Rows from block 5 of a small image colorization model, named by matrix and row number. Rows with one number belong to one channel. Each number is 128 + 32 x the weight over its row's rms, rounded and kept within 0 to 255. All counts start at 0. Numbers have three digits each.
After each channel's rows are labels from the 100 images, of 14976, where the channel reaches its highest value: "peak on" is the class under the peak; "top examples" is what is common among them. Only what is clearly more common there than usual is listed. The data: aerial photos of the United States (SatlasPretrain). In brackets: how many of the 100.
# convs0: first 3x3 conv (model.enc.1.2.convs.0.weight, 128x128x3x3, each kernel summed), inputs 104-127
# convs1: second 3x3 conv (model.enc.1.2.convs.1.weight, 128x128x3x3, transposed, each kernel summed), outputs 104-127

convs0.37:118169111119118100087096125113126138068046134134104137140112099142145107
convs1.37:163180131092174164084198168095160126162154150093231150182146102092157078
peak on: road (30)
top examples: building (91)

convs0.21:122141135164102106105126147141116128116136090106201115137085156113112201
convs1.21:093152155172114159112146140053096084154136147121147120117124103035207079
peak on: building (51)
top examples: building (94)

convs0.103:073140157117154194125172132167099165107163140161118165157140187081104088
convs1.103:107168118136133096144108150075114136133088150073177161127124142079116119
peak on: building (27)
top examples: building (91)

convs0.48:114099061089086092097108074142148143104167104126148132130090132117110220
convs1.48:130141128170144146107126161094154140138085155137111092110133120125127080
peak on: building (39)
top examples: building (84)

convs0.9:104165085093109114143100148162082125079087105126075132140131125091158106
convs1.9:147133138119166113148138077159119120145187180094182099099136097110106127
peak on: building (75)
top examples: building (93)

convs0.4:066119067072126139138152142172119130102129181141176179103158148121128149
convs1.4:103186106152127099175155136167099104145116102171106119134105158145137084
peak on: building (37)
top examples: building (91)

convs0.90:133120115110102101124117084116093143114206118107158133115109091107119112
convs1.90:077141045113155118119176167112119132201073166092083178111116122152161137
peak on: crop field (31)
top examples: crop field (31)

convs0.52:137162111173073132117085152099155108138100096152187168140067068079111159
convs1.52:130101108124163157090120164135045122134141122170165186107171176062090104
peak on: road (29)
top examples: building (94)