Rows from block 7, named by matrix and row number. Rows with one number belong to one channel. Each number is 128 + 24 x the weight over the matrix's rms, rounded and kept within 0 to 255. All counts start at 0. Numbers have three digits each.
# convs0: first 3x3 conv (model.mid.0.convs.0.weight, 256x256x3x3), inputs 88-95, a 3x3 kernel for each
# convs1: second 3x3 conv (model.mid.0.convs.1.weight, 256x256x3x3, transposed), outputs 88-95, a 3x3 kernel for each
convs0.35:132162120149134127134148123119098128085118097144133122101137123139116143110154112160155150138177127120162144101119144112088178104117155118157150126137170146138147143120130125102087098177142114127135112103120134103133
convs1.35:096120167127155144145142120112118142111161159117150136119117109143153108152099106135144069149131165134133159119125126121093153119147161135129118116113141143126116100108129115101162120102136101108076107116136133112118
convs0.36:122108078121085121114118125133130157142121173130132101103119099130180126199138136140121154097118123107102108166152081131132152117169135138137125149130114107113188086149155066097097172066143140106101106137118117139116
convs1.36:177086122124128153123113112100112098080144111166160103112095106110136130127083134139120077149086155088132107119147138155090137156136140144119137099128133147100202122128141135144095162125144142126103114152098095162129
convs0.37:127101182146142142128105132129171135125112085133098142143119074156125100121128162126144131150099111141128123140128069157133174132112174135139101152107083204079138130078089101112113148104127157109123111082140130099145
convs1.37:123141117117105119123149161151115143117145116121130103107119117149148138105154115151136106126126116127098136144130122119122121128144101137146131149140132105111136129115102102161141133128174120107096130145085167174111
convs0.38:130119129119159179104091072147117117161144133124084101098114114107097118070114134155131127148112100108107106146123103144154163160126133097121129188172117143081125129125084137120142070130169139129102102140115159167136
convs1.38:110119159169131175117070174137123127096143130091125115133120125124173138134118158159140142101111110111087127134135148108152098177140144098146101126110088138082152074112148152124096120157140115094116129109122139115124
convs0.39:121192153117146129149158155168102139130126113147132100137125120145162113123120135110129137094079103142136119147119130115133144136105120109112128100173108090173057117130122129112077120111116126108122123121106151088102
convs1.39:157150123154180169122079103135114113153132110102103130175161132096159119146166123119094160170144174144114156148105166091141124099058142134140110107120127101074120117160107111089106141105129086146139130140148098119126
convs0.40:114114098116103094094143128093104109124083084119119121129152125099118131070101115121126152142148119108110158156096106127163162107129140129174193112149116145116100151122132105079103176145090132138157121135130129139151
convs1.40:188145115191177115130159125067096093144150163103111111070075083131169127152164177098134130120077111085066105149133136088057117170112137097091104114093057161143140198151158164161127118097157120090084075062089178179167
convs0.41:125112125123146172149135127134098176116163108202111063156131178124116143196163168139123101145112086132085141161129133139138112166125114139132205127159168139108152083185142157142129169106139100127124149126104094171108
convs1.41:148129098173093117131096144118129124145139119137169117136066098110120133130114130138133109131142157123114135132146137156154139119161114177124168136132128149124123105084115101117135115109110121101078120133077128132126
convs0.42:137169143123134100112125132123120126135127106089140169119119095097129107105151151107124115095127100118163126123100125128127143131124134090103113126138141117146155080127162082107136115060128114136143115155139111145154
convs1.42:113146122135141134100153126150136127130093142108108136133116106147140147131119154148116104138139152134076149123133130134106127126140110149166155164157153168121143163120180173132149127077132146148135143137151119124134
convs0.43:142118089137143090104112155135124142154128150134124148117125077099129128132157120113126141121118135149123147103157159085150160119116150085159088125202073076197072144088129182167141193129122139111139116098150092127114
convs1.43:133124121163172098166157136138100100102123093133145134145090099153116082142124112114133144113105115101107140145089113115142137100143161140114134170105153177133136112169164172161179142110131151139119137138133136126126
convs0.44:144164153113114147156116119133146140147112137139142174099104123124114103137153119106134159116148125124156132129152124155161128141142169114114130083118093113077101147158120173118096093134109130140131137151165158123144
convs1.44:119136124117147137123138144113149136140150132153158120131123146132150175139133144122117090149098094128138122131146117129128146127154132086123138097147151153140120138114127138127144156141169125137118124128117099108099
convs0.45:125140119139149119123123160118117133097104162123131145146132108123121115134150113117130111110110140136094091139117115128125120124160106130126120133128120135137139110149166095112121097153158119151104137127114136094078
convs1.45:128129132124140130146150124145106124139145130130148156128135115129121101116070100123151113132138139150139133147144112144131147152113100106134111106115117097092110127093176132108149123122136134153113131116141143103098
convs0.46:123159142098138161120150141132143134137155124143135175143102128145125150162103137108125117083118116111128139137126114086107116156153178119048124094130156142122158146108145143074098126112128147126079103122076173120100
convs1.46:125127112147118102114145134134124159140124090157120135138140111114159144147149137151126087160145123117106124115131152131143180109165186129151151125149137146166169109127145154143119142129123112132133087102137149193083
convs0.47:122125120122145158127102144138122139124138156130128138118126132126146131115158120163119116121128150131116157138143153130132122138145106155096112157109140100112140125117076119106116155087122143132128121127115124141175
convs1.47:146116134122176140151125123132125131093106149126095114135098165145113128118120098136160170116150161122173153130133123173105149179150090150130132142114139113180122125066109155118148082151102098155116151111147111169098
convs0.48:159111132106134091115123115086158135149150126077145120150195147157130142124178137174095142150147098137137114140113085168113084120139094064193107104078160138110104104131200174143121064087108171114140129179101144140107
convs1.48:105132124134146109139115117135135070127156170169115148104080120080115080149080093135115111177164175159105065071133071149135172177158143161157103132188170176167089070112157062069185147069075117107150115190121172104155
convs0.49:125087091124115159151116130150073131135084120106163144104139126122129104113085140166120110130116127118082119070143102155132093145135120153097134117208097079100223102090103122182189141144132128136171125158120150115132
convs1.49:165129130096109145155130147160111101194138093112052086188101200193143152080162083063158128191164163142132157149118133154181154174162153098096128055148194139080163099124156117105108122153110124133100099115145131123168
convs0.50:171098147110118158108125107113109153094114149143099141167177164151137135117104100139074122140109121083078143146136168129120123116106121118093107146123102177108085100076149095100138116086140146143086126113105154137127
convs1.50:132111150095145141095108141145118129139113153114091121164118094176118098148167119115130137100150145116116143113120091121139104098101119140111095136130128132116120131065119147145140136138106113124110124125092108110099
convs0.51:153118122159139127164115140205137121145165074129099106120103139115098096113141089132089109136144151106145115103132119163154132148103152127111085125113177138134139104116100210162151191154073149121154112139140126119154
convs1.51:161095139141131138150134147104102124128127140134112135162137134202158122187155142107115113133092138145129133112132109165135112122130128157145103150167148138124126095106067141098110160145115144114107111106111125165061
convs0.52:163165118098142154112138084106099089112125104109117111119088118139121171159129083132118079123142108099141087168120160117132134166168154121151138164084137098100093115112118103085141121113085109106107125082136136127163
convs1.52:151103144162130140119127106142144151163140154132123159144116139139133123143124128111144135121117115109124119118140132124133142118130145137114131142156118144137135129110146135130143152106147127124109129097124141109125
convs0.53:148162112187126103148098110151127150123104176102120114187134072128105130097112138134099104087122125124133127176146125138136132161132138151128129191159176164143178113113076212172188172095111142115159162148123139161120
convs1.53:112192060108177153146153131137128141139113049162089113148098115141128125102141126106134124184087131119154089121144161118133175111161123072097111111129144119120181116147124197150184153079107153141128155120176110079095
convs0.54:112135152098096088111127130130141139132167131109138148135095137154078109165146146116134154109149137102103147147120139145104102135118102123155118060164146105130140144119115088095122132134065086117148138079138108079137
convs1.54:116111111154098098117129152170129100094138123092123099181153110195143102124138109160117208183145129133109160134135140141119204124165173161161181107090142154138153155094161148099084107153098180140133163139108147174095
convs0.55:125085141137170145161113135186121094098155046076089112110065123096109139099186118144099075152095081123095080127118103091111154125087152114115080188068075114093071125207189105113089101156169100114129167158135141108107
convs1.55:164126139120140126157149156181181169146149146160142119151150221180157169174133170169127108145118148177158112125129110143133108156128131175144171140109136155117136145180127151150184133159115149198159143153142136153114
convs0.56:125127111119118132120138093158138115116133132148147102128123132145153145209190153094148122121111085145097122091123121120157098145089134121120127119140162083128162154125102168093124191172087143126122143145155166191136
convs1.56:120134111090142125152119098142113154159126123138127117155121093110144089055150145123110143176102136131109098138131137138112174123062148147122162116125170122179148118102172121117164154130078150120141181098108131117109
convs0.57:144118124139115160152111135128122080127133136109135098106144119097127157104121136132120105162127123161144084159135129134121140143133164149151146117091170097106143120078160142113152161176159118130140141152074149124119
convs1.57:132135158081141131084114116133140135141126155140138198092091153122133143102136141126109105139120115137083168117128102121107128140097114117087122089119103102117112104110135148145177118144143100127131140130097077109139
convs0.58:052175104143123098106121104108112091173086115088113174071121137127126113155101124164138115158151113145134100135141134176125136095150092178136099111152172164162109120121153094097144124166141179083156081087130135108149
convs1.58:133130135145123116139117153160132128132126143114163148150158131121167116109147131124130127141152113114095122098120160111135110104144113165114168118147151110123111122113165106119091147114112129114092097161173139146158
convs0.59:153136137147124141157168136130124133134121165139171156097155122129149115123137131130133158131127122135141102129158143144089123146156159138131144150153121154146135116119157197196182091180121143106107099117117109107130
convs1.59:104125136118123113141146141079146163133176145122117085105122113126114114111109100136125105129131180128139114130151149133146149116139099116113127108084105122137078151087139184160132148121106108104109115149127114132096
convs0.60:122124136124100134134121120125118155095130136111155141142164118121113122051137109114140144140114143131118100084097087111150135088116159095120063137076177071160102146148174113166128059099110133156117113151105107116167
convs1.60:138094134127074126116122128115083113072118087058095144132166158135130156126148132167131157112120143119122114097121136143147103086189146134111125154108149141119150115137134100102119114105113149123093121138154101144152
convs0.61:110108096133127116146135093104144117105147152108140116126169133155142150130144126125144139089149089144111093116121118113112112129081132049126143146180132149137074143109120136147108098141093108119130137118117140140147
convs1.61:123113147120124125135152105150122128138147129120117157079125116112099148100190126124114131125125116119105138125119093126119056163112118129124078126107135127153168137127121146122148097106116114145120133124160117106112
convs0.62:114146109127117102115159105113157167096145159109084124153091189139126137104102067144147154119114148103132148137064107073141163075132151117110102141130139186108108110173202115118105097161111126134109145138134114082111
convs1.62:119111132151135154170114129169166110136133133099120131116162112107108127144118146165140142124132136152115140127133105126141111145160143168115148135149128130128123039063069051170153099131094146142106141146112125103099
convs0.63:164144108156119108147129132149107091111108116109106095141132119129107116110125141117113086117150083127150149096088118128108139157161126107115086135148100108088116117161126151158147103117171145135124131146125119111105
convs1.63:145104122129151141175144114160157173179136163148094138140122128153149148156142126147126117113129094122170120133111086111088098134129121178144137172148173159157142116107130112124126126097121149158120124085081122073145
convs0.64:144169155136103139127124130125151129101069056104089144131140123118177131129178096159175134120117144148150152120184135112153147073150108117134108098139121068166084155183141155152126028099102136119117127070096101121155
convs1.64:137133146119123102157115107152136141125184109126144085120071121123091150148156172160156152122070152095056181126146140123116157173121144153105161120106167140106130123105100127122184152158123094113095148179137126117148
convs0.65:106158124112135143140123135104154134063143152108140132111127119073134117138137154143148128116099103150115114159143201114099158134080126147136140056117134075112108089079109127125101167147104175129174140081133112138096
convs1.65:134114114147144128135132141099103156111133151125106135151143159144143124114114144168132113134123161139129143125144151126134142108106158116124156141136133071114125118116131144130117128171147113117076107149090108109097
convs0.66:092131123096137187137164195134142151121107153112122117147161116123139104137107137129134124174089138157111149127143114111128127112164183133207137101119125123097140119065172134094177172131156136099108127134093099134085
convs1.66:111129129115117102109124112135152115129110102169133142129094087102090136117097128126127154136173152131119120099127106097099088146108140129097154112139150107108108119116130162153145139118148134127101144148120101124120
convs0.67:109159144113130134120139098127122084100134092118124151126126118143131150167134172138124135140120098139150126119125138162150121136124154186102092102125089114079145114115099116110036194169181114129111140161178113131140
convs1.67:138137116102197185138106132107118139154137094121157153122135150143129151127110098104115138079159154108123096134149137133106086101110110150120096176124076126117100082106158121118101124085091157130104094120133104142147
convs0.68:118136159122141138160109136149148084139096125155175136088097162076123104093163123150110127159106151160163165114166116156172131136143097168085088151152079146113169112180081103127121081092130135112122110150114095105159
convs1.68:157124140147101148132146166154127153116139138116088120130106143137128142158128149162102127130142143158106131142181131133108139107114142198127143111141132144108148115156105137132086123132130124115127162160122134155126
convs0.69:116134150148129129097121107135097151146178089183150111122089074180085127110130132105132119084142112120133144136180116117137147139126118162136157097105116092077108190098143083168112146146093177154163111147085167111114
convs1.69:149131105147123135144146145107131099151143140158095114134103116145166143159153139135128092138121130136106145114142158116145123140130140124144150139180128130152160123121136119138133119121134112124107133141129125160104
convs0.70:111095136156140152134162141121111150122132129077103069158089110145118177137140153129130114088113110093135103158131097173125172173151151113136180075122074124144096168120146206181154127125114146171122152119144130155149
convs1.70:087108109116141127085107167166138152177152113165150109132097109172158167136110116098112196113119136170127118121102163108138147134174133149140096078146122132154132100160126134124139093065185110122105127092105163124070
convs0.71:138134137155169124158151123126133128147139126167147149136174154090153137122150151145129121113137128127107163122147140117125102136074106127164108148135094085109172125144097087123150084155130118095145131094151148122121
convs1.71:139131130122131129103103126101132125106108106122158125111113084152132110120115114116155123105141134130087122139166146099157130143157119170135172162105165156147159111124177109132167124122174129156141121137124137114132
convs0.72:131116181104137151144148103104110124106121141098119104111123147121138119105140128147182149158123107105098134142155138110125098116111115118102184138139129123145151130103111162109118136119118109140102149133135148099102
convs1.72:137097089123134132092115134094146169119085111094083112082114131089108109095108109159154121163175156140135131117142116127097137120132138148164143100108170124148133140110161126110136139145196173129134113133102104075091
convs0.73:151144132114128100149124130149124133125103102142127130104126147160125137098132144109097093142149103144158189144122127121147152116113127105155135119116139173152110179136161158201233097116152118147135132166135117138096
convs1.73:156126153172104136118157139131133170140119134148095095126087157124108101152086162131077121168125115123101130132129109121138091087100153135108116124150075102098073091108175127132126143089121158114158119092063154125082
convs0.74:111106105151119116113163158130127171128129114155143160089125112178142150116154191137120099111185056112146105119133141111108132198123147108152152109146118107080178094102096126142134079140143109105129117130121134153130
convs1.74:108129114186122094090083147184180183158148131077136197113134107090095140125136100128113095187105112111150139084140099127154119110114106144174141099095092163119115087084092147173138154145142121157156113150111144124111
convs0.75:115145132093147110146138146121097095125112090095115113163109139108142113141115068092096123125136185172140173150101114074150158108110136122122112089079115160125096105084129162165116161175191113119127151116129120119142
convs1.75:146171164133137151125139148149096154180120144182118143123134069114141160123127160158117115134167153141093106202141105140153120124141112105150104095117128128133076109117128114099102078108138138093117173128144184177097
convs0.76:135154132127120102105142127129099134134075090122119093121143110137142101104126105128096141134140114146143120115156160118150135136118170162134121139160119133113145102121125151124094144106117150143124124172137156177123
convs1.76:115125147078137133129169138115110113124150121100150163105127128104126113146127154132116160151087123169140137070084107110122145133131173144124127153122144145127142079079105094102161073110106136140114140144133127127154
convs0.77:151123153132141215113132153105142123080150127097194099124111120121109083126107122095168129133104107086124132102100131119113111125108139087102131080050111109120126090143135099131084109186130079089131119143146143109126
convs1.77:138081090133111095115154121089113150111146144135108086155115154154130123137135117134146093135079138110114123117107119131131110110137109169153125125164127108142158097129087094134108107144132115132115125132132167159173
convs0.78:113069164151146124123111128076136148112148136150140115116076088118142144090107142131164132095141118124110142113129128110134072106125129152153106152108105134097098107114133075120116127072088118148122103132131154117131
convs1.78:150125174119130124094146109121170127151133162121086121086114103152189124097128152106150110160129122094117145065127095120132089136156166147179174145167113143138205096112101126141146119155087145149132086109163169141119
convs0.79:136124139156127113141108156121132094111131117110096109143132131158085124137125148135119114127147115160175137098133121081131156098145128142124085137080089158160143125143108125154102100097095138134136123137159138110146
convs1.79:100108121101141152116129113136108183139116112178088162107101153126114134129149131120132137139114152118131117119138155133091118130103121150122142117129139116145135115087145096122151087111157117127144114112156151115105
convs0.80:125126143136159139134110112149115103117131139138148115105124138126125133133161134147159149166119124119164132101123110134111110142155129098121092096109130157125174166162119113175135114123105114098122129137119148139135
convs1.80:095162118187158128178160131129140111114114109146110118123111115135118105135135115106097122131126104161115138137149123128129145047135160110138103116116084165072124142121165130139128113093101153108139121118113114104117
convs0.81:142148141110128133124163179122120103115130137120140081162190122093113107146080086158164145125141173123136142171144150158134117119110126138200166121146149110200114114038036103167113093062105095153131110110112106115118
convs1.81:151157140142125152166162145162090132118149108127134142112138117103110136128124166115119163146154139132160124090105164136110135136179173120097096122083114156130136162116167109169180060109089107155136118126138165155169
convs0.82:109120104099100133120137130084151134111127114113134102135142139127126156140135104157127143104104123122117154108127089102099090120108153080138115134118136070178098116132100163141068118134111164132138093103136123109132
convs1.82:136133100122169142090101127123142145110132129144184131122093144131122121144194135127116128173175141143155113115132136127109141148151176162162157131170135116148138106133150098120140138149183132123161112107108142138101
convs0.83:135139145138119104114138122138163139120136143097123117143129143120123131158130130125137133131160134107108080174120104152129119164118142112101132158165097150102102137167093160116139147155130152161162149135181143147094
convs1.83:132140138173128145195126181135156159119104153116073096074078115125110106138103124129124151130091121115105129152117105090127083117152138143140145126156183156132138139113114149151149157164136106136164105081131107124085
convs0.84:134158111147117130093118133075134144139141142138116149118135132124128151122146141141160174129125141101078113125118093108094133095131148163119157125118142133125120150150138140206097116170072113128141174118127137153140
convs1.84:092139162132140149133133149092083123114143100129137113149114110155167110138119075147106110120154109145142168112101100127114115113140097108144154117145105129133143121082086158152172150125146136109120126132119112130137
convs0.85:084120109103198136095184128121106142113117134108151108119119160150130131143125122107166148097141163102136168140134184108151106081135121142129082162140136110128132116158113174210174154100143135120129137142108163146157
convs1.85:141138165142124157152117138080117119115122172141154141159146137160158147185108147157125089152113083134125111113123136128121140119144149116119091087098079113128122131153130131188159120140128125091112126114119155117110
convs0.86:099109145121112138113139129163122153120091099124056084153176171093147164103127089125157116102123095134139133148094120125115094102134089119135153105142098117166149150105155060115107159121124131144136141119142076115127
convs1.86:151160140100143163121143164110134119143141123131182178120131147098106126144096137159163085213137134136105180151187163132109127123153132196180169151093153109085168088087093159142187126127138155113116170170066138150102
convs0.87:089099126127139162101128152125118126137180146097116171067142131112112101116101103105118098175103095162120142113109127125128109111106178151112155150160128087110134115073159126104145119105174151140133107114140147153145
convs1.87:120101050146176166146130082132136142130184139119144106149111067088115119163108128169125104135151075163146149111139179111085131101154131091090112110121104102112077126130089118074115104118106149125142167135167105127093
convs0.88:128146126119083144126103174098138097082135154124130108096137132116118134129144139080103107101149168120161130132126181120129132133124091150138153129158113141131114100146186097109084132102122141139134166178130152119111
convs1.88:177129098167123105123124148142145092092114122124123138118119160129124115106113122113083101125100102106091110140128168120117134144139151115155171139152172137148192112082121163140142125137125120122102134122124131155132
convs0.89:126126074175117098120113103146145131209169124209162126140120139083095133106116153141107158139120145159147146104126158158139083137104100122150125112162183082141170156126154151134086094141157130133124138155113109095155
convs1.89:130142097129113121175128107146169151173106161141093051123079128092126108142071088101082153115175156102133070150091149085111147154161162113182116100167154118159135132108141123113153156122154105185147083098100151144137
convs0.90:134125154119145121129114129120177144134103117109089106134146104134145173084152139137159154121123132146112106105153142120152150100138132126121116108133072197130185122132108092084084109111100117158134143130123153132098
convs1.90:121110129117132157127121175118105153116088123075108078103141125115131129147091136122119131092125124126160132142119157113117129124112113140108135108129158129160137153122113130126088135141165121084098103096130161112090
convs0.91:086114137116114155161132135120128096119093100134076138100141122123116093124157152160152134129124145127156152172113122139146127107193099112154115123124117210058166157130070185086137098070078119136141148113130139143111
convs1.91:126155138138151121138159134128123142165123154106143129119141138111134107162165163166171168139141068150108122114090166159143127100135159145143132111164131112099125173106111169132115090127170172163129126175165155157168
convs0.92:150119144111146133141134125154129144170175107117134104092079146095124129122120102145104129143152117147164123148174132176131151144170109168139172114140109128128156193191187210206159156140115130114190130124128129136123
convs1.92:123131115115122103149153147087123160124095128142105115105101139167138164135118137099116162110146150109125111118111129118120128147132159107148084112122161168121172096089096136121161093118121154134107143153132106124110
convs0.93:130119141135109085133089140157122121136110142140151122160159075112121136146119121132131114108118132154140134156080099168149137123160116117087124075181152149131087108129134139175157088151134125080153106103090127154080
convs1.93:137112133181135125147176132134153160123155124112127105132110093107132139173139108133173093121130114152124125112169160121153082143155164156117167076104105125099126132149155114112136143145136125101139108135136129113162
convs0.94:094159154096124124111159100108148139117148117131158117121108082135134126140151105164148140104146121091132139130148139120107165138123171114224107135156130079143112148128147170106126201166127122153149125114103158076128
convs1.94:097143097168137120128116118111132158102124145105135082129121108131104105118126146152203159155094142151183186089087122149140132113114124114102143110104127132110143124134122139119114119124120125138194125166150091084142
convs0.95:115111124145124135200134125122131105145121132157159135135140111113073096140121132137121118127147124118119138159134115170140114156161213160117161145163131107175135150114123197163207237149162144120115125130118131133130
convs1.95:126146129154141124145174147091105106130124124133106111152163127131145136133149156133129139138115128139108122111105114118093106119107123095147179118118106172141117144147080154145142105138131122138095111132163150170183
convs0.96:114141176128129102159133145125090090148120073130123064073092120120131125126102137128134134134152151123135148133104148184119157151158104143113167145143116132171125105179087111167085188107087104139157117097141127132109
convs1.96:097147124116115158105118129115130176111095130159132101096079133160112123136141119124179151134094122126181119131144140098153136116060096147121150135156128144141145137111140151141114128119127119145107134150129138143119
convs0.97:117136090109138117152149129141104118104115125153155129158175138149109094104128130105096140109167139076127136139146159130127138134118069111145131091147148154177118138115116113081049127170185115127128120146136149126135
convs1.97:119129144125128114164119121205171127160143101118097100066118112117116120108110105166130120137108109106126137144145150131133139122128114124125120163130144150118138130118147118115090149125107131118089120120135095100156
convs0.98:190148130135147133118115117176115093145141123184135090118100135122140077121115115135172098101119172110169134163153179150150070106134114161171213119177140088094103175145108126169123124127152167128177153120151141105132
convs1.98:103082127145137141147135059107149117113139113138126160130125157168147161144128157124144128135115125114109141134134141146119148174120115198143174118117170107157117141087098135115150128111100102141108123125124166170095
convs0.99:126129101087117149144128157148109091140130130151166104127129145163200207099112122130127128135107152156124079120148138127139157103157151144150130156164136086115085129147131121133107142165160159140137153134119143170129
convs1.99:159160130088121142136125118130115116177105121129134096107090130128114102135119142147183123099168125154143095201171179174124115153163127145140152144149136199106146151149142143157139081113162181077102072098098146142109
convs0.100:150112115112110123130146132173145135142172133124155101116148146131119169167117138130101113104126135154156150153130104121118107113111112095105114094140131133128132123149129178143125100166160133124131131113117121107116
convs1.100:129132129113149138141141102109112107095164091115149126143130116101140120136116168113193118147148140132145124161153100145146110119124108131108128146112130135124092108094137130127113138114107132145105117109152103130116
convs0.101:099137098096102124119091135131124123142108119089116114116125152130133131111152134102119115087107080114142111128160163099162131135129141106106161124135129111150115143089122108119099133141175112122100162148134108121165
convs1.101:117137120122117137116107103090107136131133138124118150167123143159130141159150145108113140102114119140119136139123134125095104113080123110141169152145138122110123136113136144118150112102116113118152126154142117123125
convs0.102:130145140141120107096142147081085110129133104088120109120175148135113112118136117120100141138141136145128121142148143143118109129157143087148140157110159061087049129134118133113091105174152161110159085118143122122171
convs1.102:160120094160151161078083074119126084117165123142150097131139087127127104136121154134107114150138158097105133158174156156147126134140123157157109115129112122127125142112066161137115124102097116139122150129163175180178
convs0.103:132133137141150143115133076111116110134131134112161133141144139154159102140094123119159156145145116124166098129089150121134103130122123107123161151106135133125089142114156094155176124135146140110137154114106130112126
convs1.103:114121133128120111179140122093152158115172148128137159088117125087106142148115141139139100114126142121105127151132130130091136135143200134098094126126138112164128144151144135139133120122117120166120123139117109097074
convs0.104:115081109114128114114104109117127141121118155146114140091105109083128129145170118150139145165140143156144130153129116104122133093156121090129089148156115165149102128110114124113092133113141135117124140126130121112132
convs1.104:149167112070150138100111158127159091116164148150188159114108113125142116104147129135165152162170154127148133146093078159121136171119108138098101074112152121104171096100117130107152115093142111124132134165149099148122
convs0.105:097100113143158112128120126077128144126164109097100067091125110166115140151112170125135152167101136128150164109126120115105061153155107123164175077116170137095116113071141133100171123138129167112127195146146120126107
convs1.105:107165168096130133110164129154166138103138107119080123158149117147156085092117102107151169140153083156140137101091113170126104112135164122129126121191148122107139146093117124113120174137091193135142150094162161141126
convs0.106:107117126134088148131132146146119157131155095136175124111140105090113101109097116118115125151130114180146144144154092112117140103138120147128102125090117132033116153088109139142088142116101153097181149123168136139140
convs1.106:115149106099122119116104135107095099124132089131133119183200166179162128157146151121139148121145151120149185099107145117111109104088091118142151129129158111110141127097123140147156137155114140138114135141158114160102
convs0.107:149131138136115141130096124094151116075112135116123137100091124151140115086060103160144155151134166118145136112101139151133123117118121156136153112132119112147178185213164128113094172091064129099123129116115097150111
convs1.107:143170140112064109135128146177160137148143170113134126052106131122137119134141127151163137104107089086166185153119152131135132157134119186128128142140107112085118137098116144158153126115119117106087131125157124127131
convs0.108:135128165149135158131170137145172116154159081164133131114111069150130123144125156101100149099131168131131149191100133133124097141131082105156122118144108148069105143135117113181170133098125131138155144111100149129103
convs1.108:111120103110127092101137084120092121153121152091081174128160114107135153097108159132134113151167137141156162108112117107140156166163132115129148135160125108121122110111123097111166070058085116129117132097098167099099
convs0.109:143114103147133118151162145108142090123136092158118149198178150172116108166119124129114129101112090133144173154140116178091098112132101094081110094144093109092144106147104168098121167198140134142128141141157147121146
convs1.109:128106098114161134142141159126129093093120093155140122110107108100098136124063145106124119096087146129148124139120147096069101116119107159137140113065141136135140159125099155140073100143110123122120101119092141097081
convs0.110:119121076128110114162123109117145129126145102126131127197130119158116116145139166090139126092155145149148100114114157112130136120136112152128141153123125182123114119143144100132099110113070117157165130143141097129103
convs1.110:117163152125178122102176137143157131105144112117140121101111131097133088123143122167209127140193143129127106110116112127136127147110128117133129147153112119108150121090125117122120166143128149105155134100164135130092
convs0.111:127132101132114136124136163116137149123103093080096114136127149124145133121126122106123093127119101132120182124119126100124152151093129069171087099112122130186111123107087096149105076141134125137116151138120161150112
convs1.111:126094135157139109130107110194091117135123129158127138122121108132087091180131104133159066105135084158157110154143119184156097114158171161126128160140139085073091100068137133103181126102096150117169127193136147092143
convs0.112:129081116145131132117088119155088093098113124170086117149098101087129159095103119147123090134151135156124168124140158111144142160072147174143101153193153091164140088147099106148156129168125128125129139125147097136118
convs1.112:109091143136115119136119120124150114139142123137126097121107145118102139119086126172129105124111142173133127154135094132112143148100101120109113094080086160123109135137147142156166123137114111139120106121150109077084
convs0.113:112169131119133169108137109156155138111142126127158119137150140109145172155123140129134112096132081109131136116149111121143132150140139168144166134110104110112145139105126124129108154110055115132114136135120121135153
convs1.113:125148116161162129134159159086144135106090133086116110127140101135118112188120106102148178187140087075106160069131147124146072134158139181177109128138137144106105099152127090142123118113147138114144138125130153105107
convs0.114:134068137120125121120090162136116141146122128141151108138081130078121150156108100101115148146135161109149126124142125129083131135153108105169162129097105176094120082089183156109204162158122106082095129099101127134109
convs1.114:137161154130140126130137135146165169123135124109132149112137117145118147100122106141100115136101111128118150137100133128134107086123115118172165099119126126141161079087085138101138125087122143120136163138164137138170
convs0.115:141130118163132149128122131104119147085100116093101129164131160134143142122125143145106091076114102135125129135152149137110143147138151145183157136120091125111118163145119170119135086087158106134117111123140128122127
convs1.115:101126124127129138145131138091134143114163136064158120105069123108147149100097096165152096169117104156136112129144112097124108133140115127147139091149138100125112129129153126138188138078150122107105118135083107127118
convs0.116:099131120131086131142095095118110106175168122111081157108128125149137132109128118116127098133171132134129105135146127126160137090104159113119170154162129153097144062124104143181217083133138157150150149113144149100125
convs1.116:112182151126141171119136160108121149134144185124128153099082126109108127087072123128124090145129131146162139123144113103152123136137110133114130097146129141141101130151164154158156148140128113106120177122155102121100
convs0.117:124114113139115141129134155142092178111085139135131143079106123092100119106086124159156160145134144126111186118121122133157097147153082086135200126126137079122154105121133150096143103153102115133173093137159135089125
convs1.117:102113133171129166137125157120114123100172152044109110118117154103131103097122131134105165174118145138168167120087109090171124133160158134150139202167111100151157069128106107106079118160133128175160113072137175137137
convs0.118:120108130137138107131130115146122123141122137103087110126078136144111076169091135106165080156119128114127085154144092166196139137123144190142115154134173139162179161227200178159157148141117104136119109122135117146142
convs1.118:106127110116140134167139139122144127147125096159178146112132149165129105155123128113153145121139108119153147114120191151116138149148175156119137106089149095064110117113125108142146117135140120156111117157178123131139
convs0.119:114130163150146076134146102118138147135130137110142139132129154122123136113146146107098126117171108149132141141108089065116148067098135104163112161072133116159130113081131174175136116079132132196133133159125127091148
convs1.119:143109118157111100160128111139180123126133073141120131136099092095120118097111126087090078147139106132119118116098147167114125118112080156141136137123163143097091140160152154148106116128150139115155106134149144123141
convs0.120:121153166136108153082091104136162154151131106122122116152111132130103142091083162158073145108136130138100149133133169083101093136175126135132089132162084153131183148153132102139162079128078129087136135121132131173163
convs1.120:163127095117124136159132120162150108186151107150134119125137167116131130111134124117121122104151145110124082163091137096117154095160127129114122132136127150144092140110112141153162112116134121120128115158131130146147
convs0.121:152122161131120124146135157142108085133124112145121106110140146135116163102137114151128143134156155159103157149153145097098106126119119105138149113108182151142191117116104172197173109141214076154109114170126131116122
convs1.121:168129117161138090165158125164127136168088064134126121138125095150109108145152130143123112117139167134126161174152153154150127152101082117122109090112111148113127111097093082132100106124131111127106111093117107120108
convs0.122:116105115149116133124121091090123123120119090118101159118171156124126128105126175088112123137140158115119113137141096128131088095147121123157141145113118165160144152152167162180142174163126156146123104146106112122116
convs1.122:086151144127126145115111147103091130100119100109094139113122105116098111083110059094133107165154107137154144124129157153145148141136107110141139112097152144170147124133147144132149113120145089122124151156132117112145
convs0.123:136115102098111104137105091189127086090067102133109113091083114073082100081141133150147159157132145156136169187138119101109140105152141124165181182128119181178088176161121128136151127132097086113094097111121108113159
convs1.123:109125150115106067106104120211199159146158149116149101046082125124112134156153142143157120147115087091118175137122120099082124153124121091096131142159136114130109097100092137154143109117078088099110091136099136136113